config.toml
model = "autoregressive pixel model"
dataset = "photos with spoken descriptions (Open Images, Localized Narratives)"
train_examples = 203450
image_size = 16
horizontal_flip = true
levels_per_channel = 4
vocab_size = 65
arch = "transformer_decoder"
width = 320
layers = 6
norm = "rmsnorm"
norm_position = "pre"
activation = "quick_gelu"
mlp_ratio = 2
head_dim = 32
fused_qkv = true
bias = "all"
qk_norm = false
parallel_block = false
inner_norm = false
drop_path = 0.05
positions = "learned"
tie_embeddings = true
init = "kaiming_normal"
residual_init = "none"
optimizer = "adamw"
lr = 0.00075
beta1 = 0.9
beta2 = 0.95
eps = 1e-08
grad_clip = 0.5
steps = 19800
batch_size = 128
epochs = 12.5
lr_schedule = "cosine_restarts"
final_lr_fraction = 0
warmup_steps = 3960
weight_decay = 0.0
Rows from block 2 of a small autoregressive pixel model, named by matrix and row number. Rows with one number belong to one neuron. Each number is 128 + 32 x the weight over its row's rms, rounded and kept within 0 to 255. All counts start at 0. Numbers have three digits each.
Before each neuron's rows are labels from the 100 images, of 14976, where the neuron reaches its highest value: "top examples" is what is common among them. Only what is clearly more common there than usual is listed. The data: photos with spoken descriptions (Open Images, Localized Narratives).
# fc1: MLP up (model.blocks.2.mlp.fc1.weight, 640x320), inputs 256-319
# fc2: MLP down (model.blocks.2.mlp.fc2.weight, 320x640, transposed), outputs 256-319

top examples: text has "color"
fc1.590:105167127141095094112196102128130125122140151099120148177072135150165143133120207094159182108171143140153184162143135143152153153150124150131136132149089116117140162123120137177139094209091148
fc2.590:126129169102184095095115106136140131146073134180145195140149098101130073162169158146159141134077159131146072117106110172109130157139099135129164178132186147140135109130136160065057145069169133

top examples: text has "water"
fc1.625:121088156151098105152172143137106167173139137120059126138125132141136125136119119101115093089099173128107134112073130118122096159146112143127127167087128168102106087157119096103199091117157111
fc2.625:098097132158091143136129117091146140089078094112118120133117148190118132098139111154128103110070136145190141094195093155148089164144147137070119139113130129154106058113124143099152103032164147

top examples: text has "color"
fc1.392:078134112106153148156090098169120096192115101148114113164175107126131121122102191120073151147127173134096107116159096153158157098093157199111113116093083130113177144105061177117114110131127111
fc2.392:108111115138118112090103063094111134082066118142152112143114123129087152104187118152129149104116150183160146159126135106123126120173097160097128154200155125123115099112038208154090128074108084

top examples: text has "sky"
fc1.151:122093153085161158176157089088124119172161136099100122147108068109149119109077153098131110167089176069077128123130183076160065115164165124151160065152136175085124114140166109174070095164068112
fc2.151:125152129142164183140121122124109129144116180122140159126126156127172140132091193135156131165121114137094138116159113090085130165093156096148140096108169135180153072139106130145149128106157116

top examples: text has "water"
fc1.465:140104158143137125146159173112131171151123093114089135142096116168144104177084105144113160158127122088161130117074131108194126122146134172141090140074154211125131134152110085143125097151158077
fc2.465:095102158121089187148117169035068139092091087104108133127105122120126149114153101135162099104127128101161130084096096130181131182147143063172101110172149099154126140143084118135169076111181141

top examples: text has "white"
fc1.162:094084156118185160057113135123139123143067149093156176094165085154123100074073082104104122118111123172145089139157170151097120188155088203129149127143145158166144107105133107142148171084147174
fc2.162:166080120180109148048144150196096111130149120133190156111102123104133137112158153152130093129111120147088068130158122046115119114173105059115095174100148176069112112064051147084086119133088137

top examples: text has "red"
fc1.299:116086119122119118148079127098148069136080105183175143099175103132128112146165129113141182184080179134033078189113138130195058165106159143081181129113082145095160088123133171124151108077129173
fc2.299:108125148072151138099104189120113133187169132186076085061140139098085119112152170142144113133167128090146155100060153106050110130083103131136155140135122174157071166154101104132040091126100165

top examples: text has "grass"
fc1.117:129063184139112141106084087119115168110167095090098158109128158145114142110127148132167205146103145128109091117130138144167128059101100101125162142178099202075149128100109143135113137125158157
fc2.117:167173079176101117118221135129126119162129108137158120126116180142104122159105136114128093144212094102128139059143116135124138097137123088151147138095097116170122135128173182109147144133181086

top examples: text has "woman"
fc1.199:063105093073144131161154167095109144063098139175194155156147127051132130127115100141132163093104145099163108144125145073139171065135126112137165102108161155192103188181154108131131122129118175
fc2.199:097124137121148128163125115179160132157160146094181134129083087127126133108142129105138098140141172101144140129133178119119103168101163079140135111089067174153132106116130125153095149112137136

top examples: text has "plants"
fc1.541:138120087122120137182156122101104160132122067118105155118120136118121124131216125161141115136170175065066083093149091181080098183168131136099122132154069115156138173110022146140116130138097105
fc2.541:190136104156197081190114095143097164127065130110169136138118157171054126101157129093150111169144127119199092109085168078103184115186122071125127114125204137161155108122131173127170187149148145

top examples: text has "red"
fc1.149:125113168149095122139086058126143136135135183159112144131120138080131154126135145170123088145059095124111155126089149144095134143141125066123179153096174166131129093146123094215144069110175130
fc2.149:111118081055049122107145138163083067128126173135187083143108126148112114100171148156110079120134075150114156119149105156172104083092168181031116107102107102183121117158114133072085088088126141

top examples: text has "red"
fc1.429:142087094124097109137079112108139101128054154133168087087219063164106082113156152131060171170158091123088129161139205113147105106146168151110113165114108098181157116170023132159181158171086134
fc2.429:079080139158119104092085156099114107128197135129142121103113113121155130119132086177157150178168098117155148188082118095173108152149167111114117126152239134146081162074148128106088088117137138

top examples: text has "woman"
fc1.236:151181108068050128068126071146112094168107096188100149195194115140102173127146109186111171098061140135133105152142145135110131106122144179157124120145122130130146128127114089125094072105090147
fc2.236:105151172208137065065128097142079113137110140110095116154116081099122123118113138158124135132146100111109100146143140178168117087109235090131136133087109114109173119119105130110143075178147154

top examples: text has "white"
fc1.30:197151159124096140095142107091149071133139111120152074097113123130124162135088157120118140139129165081114114146173149144180103122118090100089145168139167150119104110121121093069114152185170187
fc2.30:178144145117116122166115153191116099153073127114063116074125123130069107156124144141117089080113090121145141107082133084096099196157138181112106092074183122094133109176109106165161105120119127

top examples: text has "water"
fc1.611:147191135162148111094182147149142093155125163152145099136094148187140122135114083099169127125104052096101126118055149136072078149161171090134080163102116089128114130108211154145147070072087170
fc2.611:111170097147115109129136181124103157108103098102139148052148148149138134099113131122134185149047169147166097085114152090124108070149087142182136103114091098127112125141089106038142155111181188

top examples: text has "sky"; text has "trees"; text has "buildings"; text has "water"
fc1.397:095156071124125160092161131120153135138148132146122119213157149143109112151144147088116121130138090153124128167144097103124143116131097077160156174176109124120118146150122153097078172116101137
fc2.397:136133128123175193149169177190121172073117087138130082144192129152144131159171144098080099091090103085137164097099101088131145113129147085158145133139110137072127122150139137124106093167124150

top examples: text has "trees"; text has "sky"; text has "grass"; text has "ground"
fc1.220:104103147180122177191181170127103104161145122103113138119121131133148120116102176144128127130121164105156167118073174114126093160138111133105168150117143162071156115137202138095109150184147147
fc2.220:142144115148143132123127122128113126156142145097087133142143129113081098138150109119101157122046078159113110135091089064182088169082119124150138152113112103077065158071152105159159111105136158

top examples: text has "plants"
fc1.400:145096077102155173146091096099121096091127083112100066165124101128096135131154137105172145122129107121094135089099121129107176097116146132194131115188121104088134131165212207130169143047139095
fc2.400:100109168113081148151136132114174131141090105141129097128082139130148131169112089101118152110165198082150151108103086163155057159149123156112095145187101114178169119117114091140150054130116185

top examples: text has "white"
fc1.22:106117144141100126128138244131160180130120148151090130094156033135194092121129139085127169145129141079106100129095128119092075173086150100131153112145092121159147063151157055127123162166151163
fc2.22:132118118145159126116072126100097139132157098100149098140070150110123123081128177075064147159113153146096155169094124150090138116156149094117156128092093103091105104095157129151080066141141144

top examples: text has "man"; text has "wearing"; text has "woman"
fc1.531:068081103126049130083080089126140125125124116102061110170167124123124185116152104089142126135133129096128082070135066122161197096110144109146114150160081125099151138156099125102056095143107085
fc2.531:164120066144110112128088095155095152196142101130049182116152191132103062127166147176098126162197112146141154179110144165096148055130133092137141129124114095053114165131154094141140078131148122

top examples: text has "grass"
fc1.240:172115157228163184157147129110124141115094073144137201127124129174167199110153132033163139166142165102111144145031134154100127111132132113182133130145174066092147092135176059147081095129127118
fc2.240:135095132079089125103117075169122136147143156135128139183091190120122141124171149141099110115105119188082131163139113077133085171105131140094161132156114165133125108088170188120131111060121167

top examples: text has "trees"; text has "sky"; text has "grass"
fc1.405:140105074118194143142051144161137141147062115096093083135107057124127128128142137125165085199148152131156078121165147102181131128116149119159131141178196132088091130135099108145074116131177078
fc2.405:108078167135139084187090100127171080124123109067108155157133105104126172063091144158122081129118090092127107159147086111073122161166145094103133110078147132067140179089208100100118107149128143

top examples: text has "wearing"
fc1.390:123136126072075083149159050156180157078139110140144096139072130129084105142151043200146137116085182087124169070142119078140149141169123092180134147085157115121215153095068153125171141111070146
fc2.390:182117112138079149146113139122123119173175103030134114170152148108142077157104140128120145127135064109069142116133057106130105115065165092148112086177110079168157125124141120133096071138222134

top examples: text has "man"
fc1.13:171108199073117099203116112036171092131184079096163117176147153130133154125173197135110197100116156101064165132126146106088184118200158121127130111134129158121124100099073118092126114125056104
fc2.13:170135144147154147094146111129096075095153127132156136170084153102131135113044127112136134106116154099036116104139127103112146117102172078136103112097125128095158122076106120129103117161120146

top examples: text has "wearing"; text has "man"; text has "woman"
fc1.600:095151098141123102195156084207106084156135118108094132195119106139121099132139110140203078078066129116140126147107120090121156179059142174178153154091159117133110127096170089093123128192072147
fc2.600:145109109130118123172173151155154152153117175185093125176113129112069095120114148154169160217131160079114109124170132118157143136149130074169140132049065135145134079140084145167078152124171100

top examples: text has "man"; text has "woman"
fc1.310:145154112089091117057065115162112120095191096204095134165159076123097128152206180151146136153076070081090152064103130137103167149100140140112146152121073104161206104146065137106129113172056159
fc2.310:169056171119114122114151088108131128132140120101180094105083143095099136101032115116067091174170147157097106173133072178120108132114193110138119135114126139168135104154136137152146145159128087

top examples: text has "water"
fc1.186:118139136104186187176086134095075108145147144159182160130110140135169213113109145111123181161103177154120096124119177128168105077148010144186144113080197079105158072137162159089110105158132058
fc2.186:055116171084137190133105114139164123142126082132137221137123130119157125153109070137173119178103171125154155126104119135106122131129120120153130123160187144168130137145130127155139101129142162

top examples: text has "plants"; text has "grass"
fc1.478:172106094089155168126129096167061126104091082086119152142156119178146152098072122135186190149122159127104132166145164165178124087153134114135170142160133099118163088101158099148135140155187161
fc2.478:186122144154115184148145117100108162171173112088123099113074133141115129178100110130116131152117170100146140114145131070105142125107155077091164207157157174157093095147094078192118109129164127

top examples: text has "plants"
fc1.415:167131124199146164127131098140107076149121106064119088149101147139133149204059125147165167124094162197066131135020091204089127164045148152122118176143137038098097127126142124091156149102119150
fc2.415:114142084139143172154120105116128137117172094225161058198147086127096142163160097165089175092144145108129185138151128098145109142122099156101125145141113138097143114151136171139085148128152155

top examples: text has "water"
fc1.146:153137095139111168120158120115192128156137114150117143187100102115127149188113150136110174089150098078098123155115114103141135106119129159132115093133074121099142135105176120155143128121128141
fc2.146:180108115130069181137191200130113167090136088106117171067122166099123117176134119092128115128132138117107140044091141116068150121116174082135152153158095105059146133141123110106090106159123108

top examples: text has "plants"
fc1.363:137106093146158120113145132164066127138119110115155105136151093149140202110165149135230155167095140108111103142141174111168129151126113103178141080101107143119167110108172160128125114147156156
fc2.363:121137098112049180105142086107181131109143149136125086214109141118139103091151155058128171128112097136087110143159075095091135136159091080092075119055105168189094129174085100175133162147134117

top examples: text has "grass"
fc1.150:100188141122140194173166140131173122148092120149107150073178085114165157113164152152124129170116130147100173120084129119178080164140118100168140128145168120125188113142069146106086088144170175
fc2.150:111141148147139072120148174173150151135117106120156103172083140091130105160090123115105081167062067138119130124086112151084099064113129143146139128045092162107107146065167134143095117120107134

top examples: text has "man"
fc1.291:163147105087117105107157156135123149149179121101130200207146077167131156142147183160137113160190139125095076172128164132178144138112166164175131155149128159116125094120096119114206158152101116
fc2.291:109110104146111125188144114111105109067162094098207116091124124109144181101151157143151158148127172120134111116178140162073161110157168092183148119163103091147150094132095104121105130187156129

top examples: text has "man"; text has "wearing"; text has "woman"
fc1.632:154122130114110104100124082122151154127178085155138102121134139162135141078138153163125123149121132063132091130198086074187150096127141080158153128093153091134145162107167145144114115086158112
fc2.632:175139133135129109161088189048087194084154122093116096159080111077100090145135116143103119123129142147136126086119163036112063140104163120108144088078070119084167084167219133172079108163142110

top examples: text has "sky"; text has "water"
fc1.627:100144144161160149164063128114150142165110129095112124123101104186161141133149078093152139120118119098133091105137159077184107151129117158159186158119157123111162121137120137138154123125178145
fc2.627:080146168083109117135113077138101165119092151095159162158151158155176183098068199138178145166065158040144105079124082099177120073125150129196178137142099143111137086092148074113145101089153167