From a checkpoint of a small autoregressive pixel model.
Model: 5.04M parameters, 16-pixel images, layers 6, activation quick_gelu.
Data: trained on photos with spoken descriptions (Open Images, Localized Narratives), 203450 training examples, 12.5 epochs.
Rows from block 3 of a small autoregressive pixel model, named by matrix and row number. Rows with one number belong to one neuron. Each number is 128 + 24 x the weight over its row's rms, rounded and kept within 0 to 255. All counts start at 0. Numbers have three digits each.
After each neuron's rows are labels from the 100 images, of 14976, where the neuron reaches its highest value: "strongest on" is what is common among them. Only what is clearly more common there than usual is listed. The data: photos with spoken descriptions (Open Images, Localized Narratives).
# fc1: MLP up (model.blocks.3.mlp.fc1.weight, 640x320), inputs 192-255
# fc2: MLP down (model.blocks.3.mlp.fc2.weight, 320x640, transposed), outputs 192-255

fc1.252:117086130149077099085118147165124137179151083149086160145134151123128087143139146146116148118120091119109129122101169111116122143105135145098126186118135132106167131128114132126132125120101125
fc2.252:146118097123098132160109134111147109161134145141113153096124118144099165126130128106133103114113135177191177108124121112098114117097074132124133081115117130125116147128150118143123147173171159
strongest on: text has "sky"; text has "water"

fc1.589:129101135147119116141169150135094129113116135161084058135156126106096159120148086138118106107141133096170104131150135080128141125114130175141073129142148122114125145124115144131146069113120086
fc2.589:089131143101135141124133152122117110175159127113146098125111159148149122112141144093127134167137136136119101155135062103096126139171104127146147133160151116150149102126100189147119121126076117
strongest on: text has "grass"; text has "plants"

fc1.230:085141111132104138139117133115101175142144113179116120150142063165057106132169162134146096102101149095107147111126169109108090134111111142163115133125146115146161144100125123067164104165103084
fc2.230:118127133107119168142153148102174156136147108135140137122105156157145114117127131189124139115168147137144124103179158103105127109101176158125081132131181130137118117147112136140139128124113108
strongest on: text has "trees"; text has "sky"

fc1.212:103174135110084136136135138145134141180140175127143145111136110118139139195129127144124131118147120114152137086161121148147120121139150119134137130132147113144125142121114120133127083144140104
fc2.212:141154140133174124159143166086139123176156106138102096146137115100117138129116145105064085123118127127097138147165178104093156133107078155144138145144137109114128160140153146120122123114109130
strongest on: text has "trees"; text has "sky"; text has "plants"

fc1.541:118116108092130139136160129155155123130133111114107121132131143124129137166149144133135119130110128110196151103114120105085154117120116100079108157104149107096163104109146094182102071158091111
fc2.541:132100135132129138134114154137135123073105159137128160131111143124134134111155121141134105120119125156142145118160115132144134108090099112067132119123148126057103120109153107101136146117151125
strongest on: text has "grass"

fc1.578:119133149122121135115099161117121158124143136139121110132121142123113098105161113150100118174164113133145153115180112133151121113126117145149119107176136129115131163124138139139152128125161134
fc2.578:111130131131113113137091161125114170116106115075108116120161163144131154137134123129067103115095141160126112158126194144136136159153165131169177118110192128173161158152112135140132166138119126
strongest on: text has "water"

fc1.634:113107134118171153127081137140113188153104083145165140112104118181097133103126157109159140120109116141138114135102109087143126156122156124138109154139180104167156158066125141172133100166096114
fc2.634:132113173120142144163124152175105112111169141155153145121118139113095096141152114090137135129194116153107150144153102122081100117127134109141113161136162091157106129180173128117111106162094121
strongest on: text has "trees"; text has "sky"; text has "grass"; text has "plants"

fc1.402:128085131150166082139136107120123159138141095096104152104168102125080148168127152119126152122109131155122095135134106128146140130123125166125130121116134156092117127151144130163170119153138120
fc2.402:105155162146155121159098144112110114112143139158103112145132102130171122154166145162121140106131136093128130168089139121133137104131116096106132138098126146162134153137147138120156099118125117
strongest on: text has "sky"

fc1.45:123124134144129154150162116121091109139099124178119124124158080137121123118133151106097135145156126162181130129145125119110124130131139136172090133130155129118172129083109093132163157172103119
fc2.45:170127120100141103183133102144105136157124126123111158157133164095142118110134114145133132097140103106094120124137133130126157157084111129144116122110122107125121126158131123108160135108115143
strongest on: text has "sky"; text has "trees"; text has "water"

fc1.486:107143151108130128139158118106078156149146134101116143095172098140121152130089162082122125141127107101125127127110149146107092144084166144162114123112096100119104108135151097135104166115065153
fc2.486:140085125172067118119125153151151123134134148114129144078152106166122116131106086125147127119109134158122121134117135115132130158176131154120104158118147173134110147103153147114118120100118106
strongest on: text has "grass"

fc1.473:144088116137125121125164155115164132145107075132129128132106113146107124099101131136112151144102140140165139113148085102119117157142127074174096159119121133199097143149083125103160148158137122
fc2.473:112133127137174117101133106136120127134135109094100137140122110125113134141107134139142125130144125161132142143137120146097157127132139130077120138140130160100154136109155096129115167089103097
strongest on: text has "sitting"

fc1.92:143137150102118144122126151156117140163121115152097155076199116123142139134109110144157105146052132092160162151131126114122140078113151184164165154118140198143128144165180158116108109162096148
fc2.92:137161101122148159133188137105067147075111158138133140127129173150132122121131120127156185154173108136171121139135155123130127178082156109088100099120149120101075108131160119153160147136088119
strongest on: text has "water"

fc1.352:124152100127085138117073150156138100164120148153137134130144101157090129101083113154181127120156136143121128153148163131098127185120096154125128125114121111101149168156124162137177088138112121
fc2.352:085099132125146138119141082147075163109141151154142130113117129101143120127181086129123182150102133118110105188084055119115123132131165091113145114112165091112124094110120137124143134147122131
strongest on: text has "trees"; text has "sky"; text has "grass"

fc1.309:117094111146139110125128100154144152108149111136152122123124112164173150125115112145172133131154151140131104144137128153152169136117133168109085080093152132070097128139132139133132178145154148
fc2.309:084106129110122101081143112159119145095096121148099112139118140109147130140098087086110109152117135099125101189122110123160138078129135104142119115134132147101154120162141185134123152139112153
strongest on: text has "sky"

fc1.601:133138113115118153135101116153165150120149136171086138123128098127141105154152120161171161116109102116141146132094132122075130172118130139074097127125156093104156163118131127158151121128127071
fc2.601:104147183145152088154122132121147141111100108139098113112100127122143072115134107138197109135128103104139132117109107086089134136143114117154145112131142130146116136129157143130184115142152141
strongest on: text has "sky"; text has "buildings"

fc1.6:117100122133135134134170133134117141133139083094132125130136125119083133125162126124118119138125128157115113142138188157127074095089114141138130146162159157092112142146079146146123127104153102
fc2.6:164114118137134113103140108104137087140178158155126163129129135136109090170118083145122096132101108120130148122094129124106161090118119077156094150137107156114124131111095127143139146125138150
strongest on: text has "grass"