From a checkpoint of a small autoregressive pixel model: adamw at rate 0.00075.
Rows from block 3 of a small autoregressive pixel model, named by matrix and row number. Rows with one number belong to one neuron. Each number is 500 + 40 x the weight over its row's rms, rounded and kept within 0 to 999. All counts start at 0. Numbers have three digits each.
Before each neuron's rows are labels from the 100 images, of 14976, where the neuron reaches its highest value: "top examples" is what is common among them. Only what is clearly more common there than usual is listed. The data: photos with spoken descriptions (Open Images, Localized Narratives). In brackets: how many of the 100.
# fc1: MLP up (model.blocks.3.mlp.fc1.weight, 640x320), inputs 256-319
# fc2: MLP down (model.blocks.3.mlp.fc2.weight, 320x640, transposed), outputs 256-319

top examples: text has "color" (32)
fc1.36:507481462535489546489523544467539459464486395524500534521582518465525448416524505471503511485564488477604558555540470464511473525531550569545521545552557438542465502510503510523438474469433483
fc2.36:507574513477557509549484458545490480397428504559524543552492497505574480463474440471473505513489496538561466447523470525454553516469503488514479465472546519562528502421534476536506487485505522

top examples: text has "wearing" (29)
fc1.248:482524526548439430529381528496519538507471506478485464478487498459505484411565475482496542496509533512497509512514467515465443543471484446533533492510546554592419464539520484428492520505436546
fc2.248:568511446481505449534508558472553486524491435546421482541540419547432456542485466510516535506511544502518499522545523510542504459464439449504468554472505521415406462513415495520503506457543531

top examples: text has "water" (25)
fc1.260:521349490508516568509554412528513541519473494492459564457506484537548501463436477529527500461462552541526548445512519475523467528448477534493454555502521399545441454576541477524505494524494552
fc2.260:477599496501425481534493493482449504539514509533429536446420575468485463445585478501548475512473446515544508490533562496496506541443426500508486561578525542506454457434492478543473486492394542

top examples: text has "water" (34)
fc1.344:491474534530454529475489593551464532604483536547426428524447497547550565499503568514539584429484512527497498583488527429521536501500542528498461445505525575503503470532497595482490507562484541
fc2.344:488499515476548477526489550437528575456448493474504507484459455456575484500477550481443471548538452557474479465513472517593562500517493497496442543537570599507467489471560467463418473573478454

top examples: text has "sky" (82)
fc1.326:468540482418449581513530515487510520506519546541394550535485472441467511515470525512530506419500465459509461446441534478491498606535532471523515494481503482465542468485473511468510511552539584
fc2.326:526528471441576460539501463546550552543470447497436466550464449535541527460466569374473479455434514500495447462486468598456486533494531529516514545542430393511461558570555517466536543492437485

top examples: text has "red" (27)
fc1.102:524467514510518437463498436502464491517452456498487477433484512461459447462425564551547526514574489521466533556555571468539495477590619479642522493487460546527552494479504533553514488531506490
fc2.102:470498634485483560464476533479532488483536489511563536439429410477546516492423501545487446425512487557459550495500421500487506558514528483539540547550580523475593548506518520517414551513377501

top examples: text has "blue" (29)
fc1.410:530428552498500442457456530513412541472521490531531432542527490453436538484463568486505514493456481529464492473630521484518486541605499491537489518508513540492528520574537549459481469550519522
fc2.410:488490494556618473492533544465497508541474542446457485520499536496459505441480504489503526485466496496490568519498520536488475526468490476486491393527458461502451483406530495505466447506550532

top examples: text has "wearing" (35)
fc1.400:519456493535464476485532425577425496482534544418515457518477513480478436463440500504560485572491545466501388510482528471520498410466553560507481472432483449499549490481436516500410502459519437
fc2.400:575444458546403467549458473553469467499477562511488491546419550521514487533574484455558505529470419464475487466538439514515526525515447441494470478485531477481463492476541489477505468461528482

top examples: text has "text" (33)
fc1.462:429502476470472559602508440607522478544507557565493496591424447537463518518503478535473510517480511456499463525481479439460485558467518536479557481507541526505476429505508524545492440499566465
fc2.462:484509478453411364508488482474441543510424523421454438534514455469494546503480548475430528503522552540554469502439521538465561483445565494551476498523519606496459620511507467501538435475496518

top examples: text has "grass" (49); text has "plants" (28)
fc1.237:485514520478506568537550509518487466495484561449478574556553456516569511540514506438522526507529587455530479528495505509516500522523486494471524598460584538570511535503496536512451442488491496
fc2.237:486490495526574454531426511480471410531557483568542511493493500483448521497595552548505419478499485452539578539483488481413527519463472494523482497469543550487526538438545487500492498499579505

top examples: text has "white" (33)
fc1.379:508514519541476443408466456496527524564469481497467473543486436389478489500501524440569533489504468491386493489522590501485509528500476529437572531454470496491476527561504511480485515596493490
fc2.379:468517492467459504509469452539544468449515446543533506438475419428482462461461534435526516518515536549464425478475471468538535523543488477474437455436439496576512502574456570482421518539530471

top examples: text has "sky" (57); text has "trees" (55)
fc1.220:498504484496557595486589543625551429496517480539449533558448527543574504513534486511559513443486522467455542504464488524539483471495543473502455529487529506518479445529465556526572482487512553
fc2.220:480558444497537496487545472473518481460436503519496542475430500461563534539478557507477436479551430435469483425484444471491568435504456622458494510438483468444530547460478507460490596534412461

top examples: text has "grass" (33)
fc1.598:509464427518471544495526540516490500517521502514510416503482522557511474511491512506469534502494534530564574587448531502505461479532453529517458503490535572474519525513462546571553484509496522
fc2.598:520524493532523504465505505461518508471577520521538473504477510516489472498532554472474558477463471539539540549514565490473493578437408446495468477491459537465456565439597510472501499544468436

top examples: text has "white" (28)
fc1.241:571487529457505484412482432558462522524467509515475483545428419531526485496504501516530513505438463411496464425481497498502438433470407563539535495492506522497545505525552611466535445487530506
fc2.241:509485548456436548530467508608520500460553508544498467429549507480482465510500471454477533541550439514491567460499500488580498496469489521540490511460572490472537519512495504571466510525519555

top examples: text has "grass" (27)
fc1.409:524486507506450518505478475560462499486479449519553449480525489572551508509513457489529508489496462526479513598487572489493543491544497576584499530523601497550483553502525461469504504498513487
fc2.409:509511461563539455484491394562594504494512489483458502536474526489521525453480504398503535509489506512520533572519503574436525498464505462536484518479509450446478496516559526512432519539406454

top examples: text has "man" (30); text has "lights" (26)
fc1.294:526500496466512465508469492446494516510495451540494517546442490465421514457548490502471531514517523496529457519440484516490494509458547462506515552420515527384512490439491475465478479512497536
fc2.294:493461457404476499494453434511490506470541378549496437557475502571423487471550542494458512460435516427534439538541462460584490523499591536524496519415464535558528461523506439527509509538514598

top examples: text has "sky" (62); text has "water" (29)
fc1.537:535517461542475483560494506531552473566491540530439484469575475453523562483455514516489451465473463512504534514552434508537548468531459425489469496500575532494482439491459481462496490527489490
fc2.537:482484462482466481567494474502501502417464545457540496473408506483535513536513499502496555429473484497491465540432523473508445446487472525487465559507502472552475453498507537483516443578519490

top examples: text has "table" (31)
fc1.494:474537484558440440561398525518515496519550424522504503510482513470496478483481527520484552486519496439432481543475581484509463504484564484460556404486573550492458550440433472479423563503470505
fc2.494:462573477496482522548465467554500496493546489542489547518508512512445485532498459500443531550497440550498532494531468486482518471431507529531549503506543529483547486592460450498450520457445526

top examples: text has "grass" (25)
fc1.226:466552432485501530472544542475499460459457555526470434523513519568536527588427519544525468452538496422504474528499469497471464504502452475505502438492529527514419502486470492564512452484490465
fc2.226:510507536452495488473466432450502426542456433518523540470478434449472547572491516477534437493487464502465520545501540437490570488501486593541502522514524557485504495568419547475481475532517499

top examples: text has "red" (27)
fc1.571:513509504522471492458430544457467482568537451461517523542473476511428415496494569527531555506498506482533552539584646442479444566491521479477556528586493558520477464505472511581537484445432488
fc2.571:467462486481519520471497455414541473462548526482410491536464498493503453508488530492529482524487504511468511504493510510449521527503455446388525532509555444494533430539527504476500424528454500

top examples: text has "red" (26)
fc1.257:381511443507460502484488501456494538538521537492481485530490434565469509588523466504504531555547471506523578488488532443495493552483589469587478563510523564550478422555536412559525457571536533
fc2.257:560395510504427480553507445539492533450493508446458480524464561540519544472443547540494413456426499409428452510518515447442517519496485441575515479413439553458505467545502476494501466460493511

top examples: text has "sky" (67); text has "plants" (25)
fc1.316:490491423476573520474520440513484493538518547558502552463470492493444462488507495480440472507536515484483539484478494454564479550496540463480536507478603587488454484463597530542533499473456509
fc2.316:520511510504431478563460508535494485456516508495488466544540456472505443497547449485532522563549506514518467491543528453601535529454542491493479411582503484564500489499536461491469494463495444

top examples: text has "man" (36); text has "holding" (36); text has "woman" (27)
fc1.198:500485520473439468457438513490470523529516427555487492489488469531490471558526459567465512466545466477506495518520508491512607478517550520525538530471558527544490466492536485507525570498472502
fc2.198:544487492584505486468528472505526510563472503531528521518428467426424510540408453472426513456511445480497536531588494522428491549492468486429538479508546435538444480530540487520490486482520517

top examples: text has "color" (34)
fc1.327:530530536473468513521490554493515555503520484540539525566541470487452458452471525418439475471416520482489476469549471550494480462509518537483547505494499492491441460461407500531480486478454509
fc2.327:533446515495552510527504442409495477497456491500466435435506535528589495520434477550471480527483458477508454470539502517480475492453461532565533458503463440473479500558489503495563483532528507

top examples: text has "woman" (25)
fc1.317:515539541495494474451438491453541621430443499496517499480511581523526439522532477475466488447500562482429536499527512482539541477526450568485510438499473509447474434484531433555474452533559483
fc2.317:584482534541490494433524523443470505563528462498469501493523564483539471524469440502494452485458415503552469484530495517455488524493548518456509521478523455480455482561444521444494522535522484

top examples: text has "text" (25)
fc1.562:509467557560491522481471515579546479561473502453494573586569463472448450449471509497518574540429511564535441549520504468494515456389520565488563542510548565491436482494497445529477467464455492
fc2.562:541426411498507536475425513485464548473551486443571474457458487461465518448550442482462469488504414517541505542495509541484484553565534463517532575407496494527482519483435539471477612536441501

top examples: text has "grass" (25)
fc1.86:531550553542524495501491501517475438546472487483415443478510480508507535478494502421532533570458534514421506481463461466449580469461509469539577521508508440477499518457516501521536503511436567
fc2.86:443491574538486525545538437476469455502522600438547457520467463445504468512507508444525488501472495472506515453460531481418480459489469473501524568531494495521459433445508533514465452441519454

top examples: text has "sky" (70)
fc1.245:419423512436476553497482543568523495492524523503480485496529469520510479507454525558551506523521634495463526520484524545511518484483571557569519545539534534491621526538528544602495488504417459
fc2.245:548530480506504396498465516588482486556507485501591555423569473528494479472548540473484431397457464517505570478456524508509483483533469548506505395432468512506510495504546495475574497461537455

top examples: text has "table" (38)
fc1.2:505432585512523520535529562508499540495490415465486476513525465582494465553521430482520517494479513467524533523507521485490570527551497528499424543426481493513484487521447503485419452484398459
fc2.2:555498527469444461495514440451485432535536544503589503490477476516501486540528529456454485442505446525462513510472494472471551503489435525537509470461547469487442567513567495473464518500547476

top examples: text has "text" (25)
fc1.289:581524504531451523446483481514524484513509452477487548547511529566535454519421534455538538446442483512487465509553434509448504465408473462493537500428520525487519477520439497521486495453474558
fc2.289:477488467513457554542485477533552462441480478508498486487524467477461449490533506541456449404498501540521564487515520473532454463489458539517509548541528628521521512500522540542475541472494539

top examples: text has "man" (31)
fc1.449:567510549450416463495454530503523527500520518517463525456494479539493544453520527526517511542572490415456432523517535489565524448446481524535567443460426478504534548467444495487508442557514567
fc2.449:527547512553579537465457527503526478565525480533473511491502520568480467518467466474531446541508517531562491491473475550560447476469488529558496492468521501485488435525534572517547539480502508

top examples: text has "white" (29)
fc1.628:543472454488520445495450521532491469511574519502497557555496470527429484494516473447489488449512498385495447497488487522506506482509554511524543496552536574532569454427510515474521559547515489
fc2.628:498475542562434545488505445575539511487495524500500440465431495479577530557409494530485579515495541469592506534459476442542440531425487463515499546491492563513528476548466502466500522538488522

top examples: text has "grass" (49)
fc1.170:508521511490463598517485484518477510503498551483519508531543476540509449544457502476511560455469582518515490514433522475516496471506554531582492480460569449543461503567480483483513471443539510
fc2.170:491462491416455526550433493489517497549500430463550486452504455480529534543531549462521535500444545493491510436538511490457590453506507496457494507517468476553478544532448454528463486506502414

top examples: text has "water" (25)
fc1.196:481468460401444508460464447480495502530593541500509565505458517456498512482523485513539450476536488431511421527511486473534567487495523472488576524511465604519529475514434440475565548525536479
fc2.196:503423467446522519463516509475522479451440516523531532481471491439451524408457490500485551497496480513509561481485528474436547514501504482493491516453524439472460542501518545518432516520498521

top examples: text has "color" (33)
fc1.179:482474473521540514574462457555469492534452474517500524596476444448520613490469561412530482524543553380448459434499584460500458493485496472490518479496515504455557504516493409505498442488491476
fc2.179:547476436544498572510492498486579596440527401505524483398404558479502502486499525505484526513454412507442549512550562548550547460502433527499510488462507461452517473456503506566498516489512456

top examples: text has "white" (28)
fc1.124:536449515460576429457540436501478489467512466483535465438571511503402509461430545451447498540547478590520492530495500511465515511511531483552490419533522448510557449456514485490392527570503449
fc2.124:470543514469427487566485529502551464499465509570483517540454486482450525444483480501461488505456463358494485477563518493432459530594467455444492483538424353485501449502489435511474527490510480

top examples: text has "table" (30)
fc1.76:471545505469472487466505406416461565516468509485480482573471418489523504439515482482501587484451575390446395496519469475485519530488493516487418575449566448497507443552487483498493496500482538
fc2.76:513524483537568442559451567479501438470492473503575510545528501488480488509597448485497527477450524527519482540483485504440464484461486450503535504563490506487458528470458477520574445468513488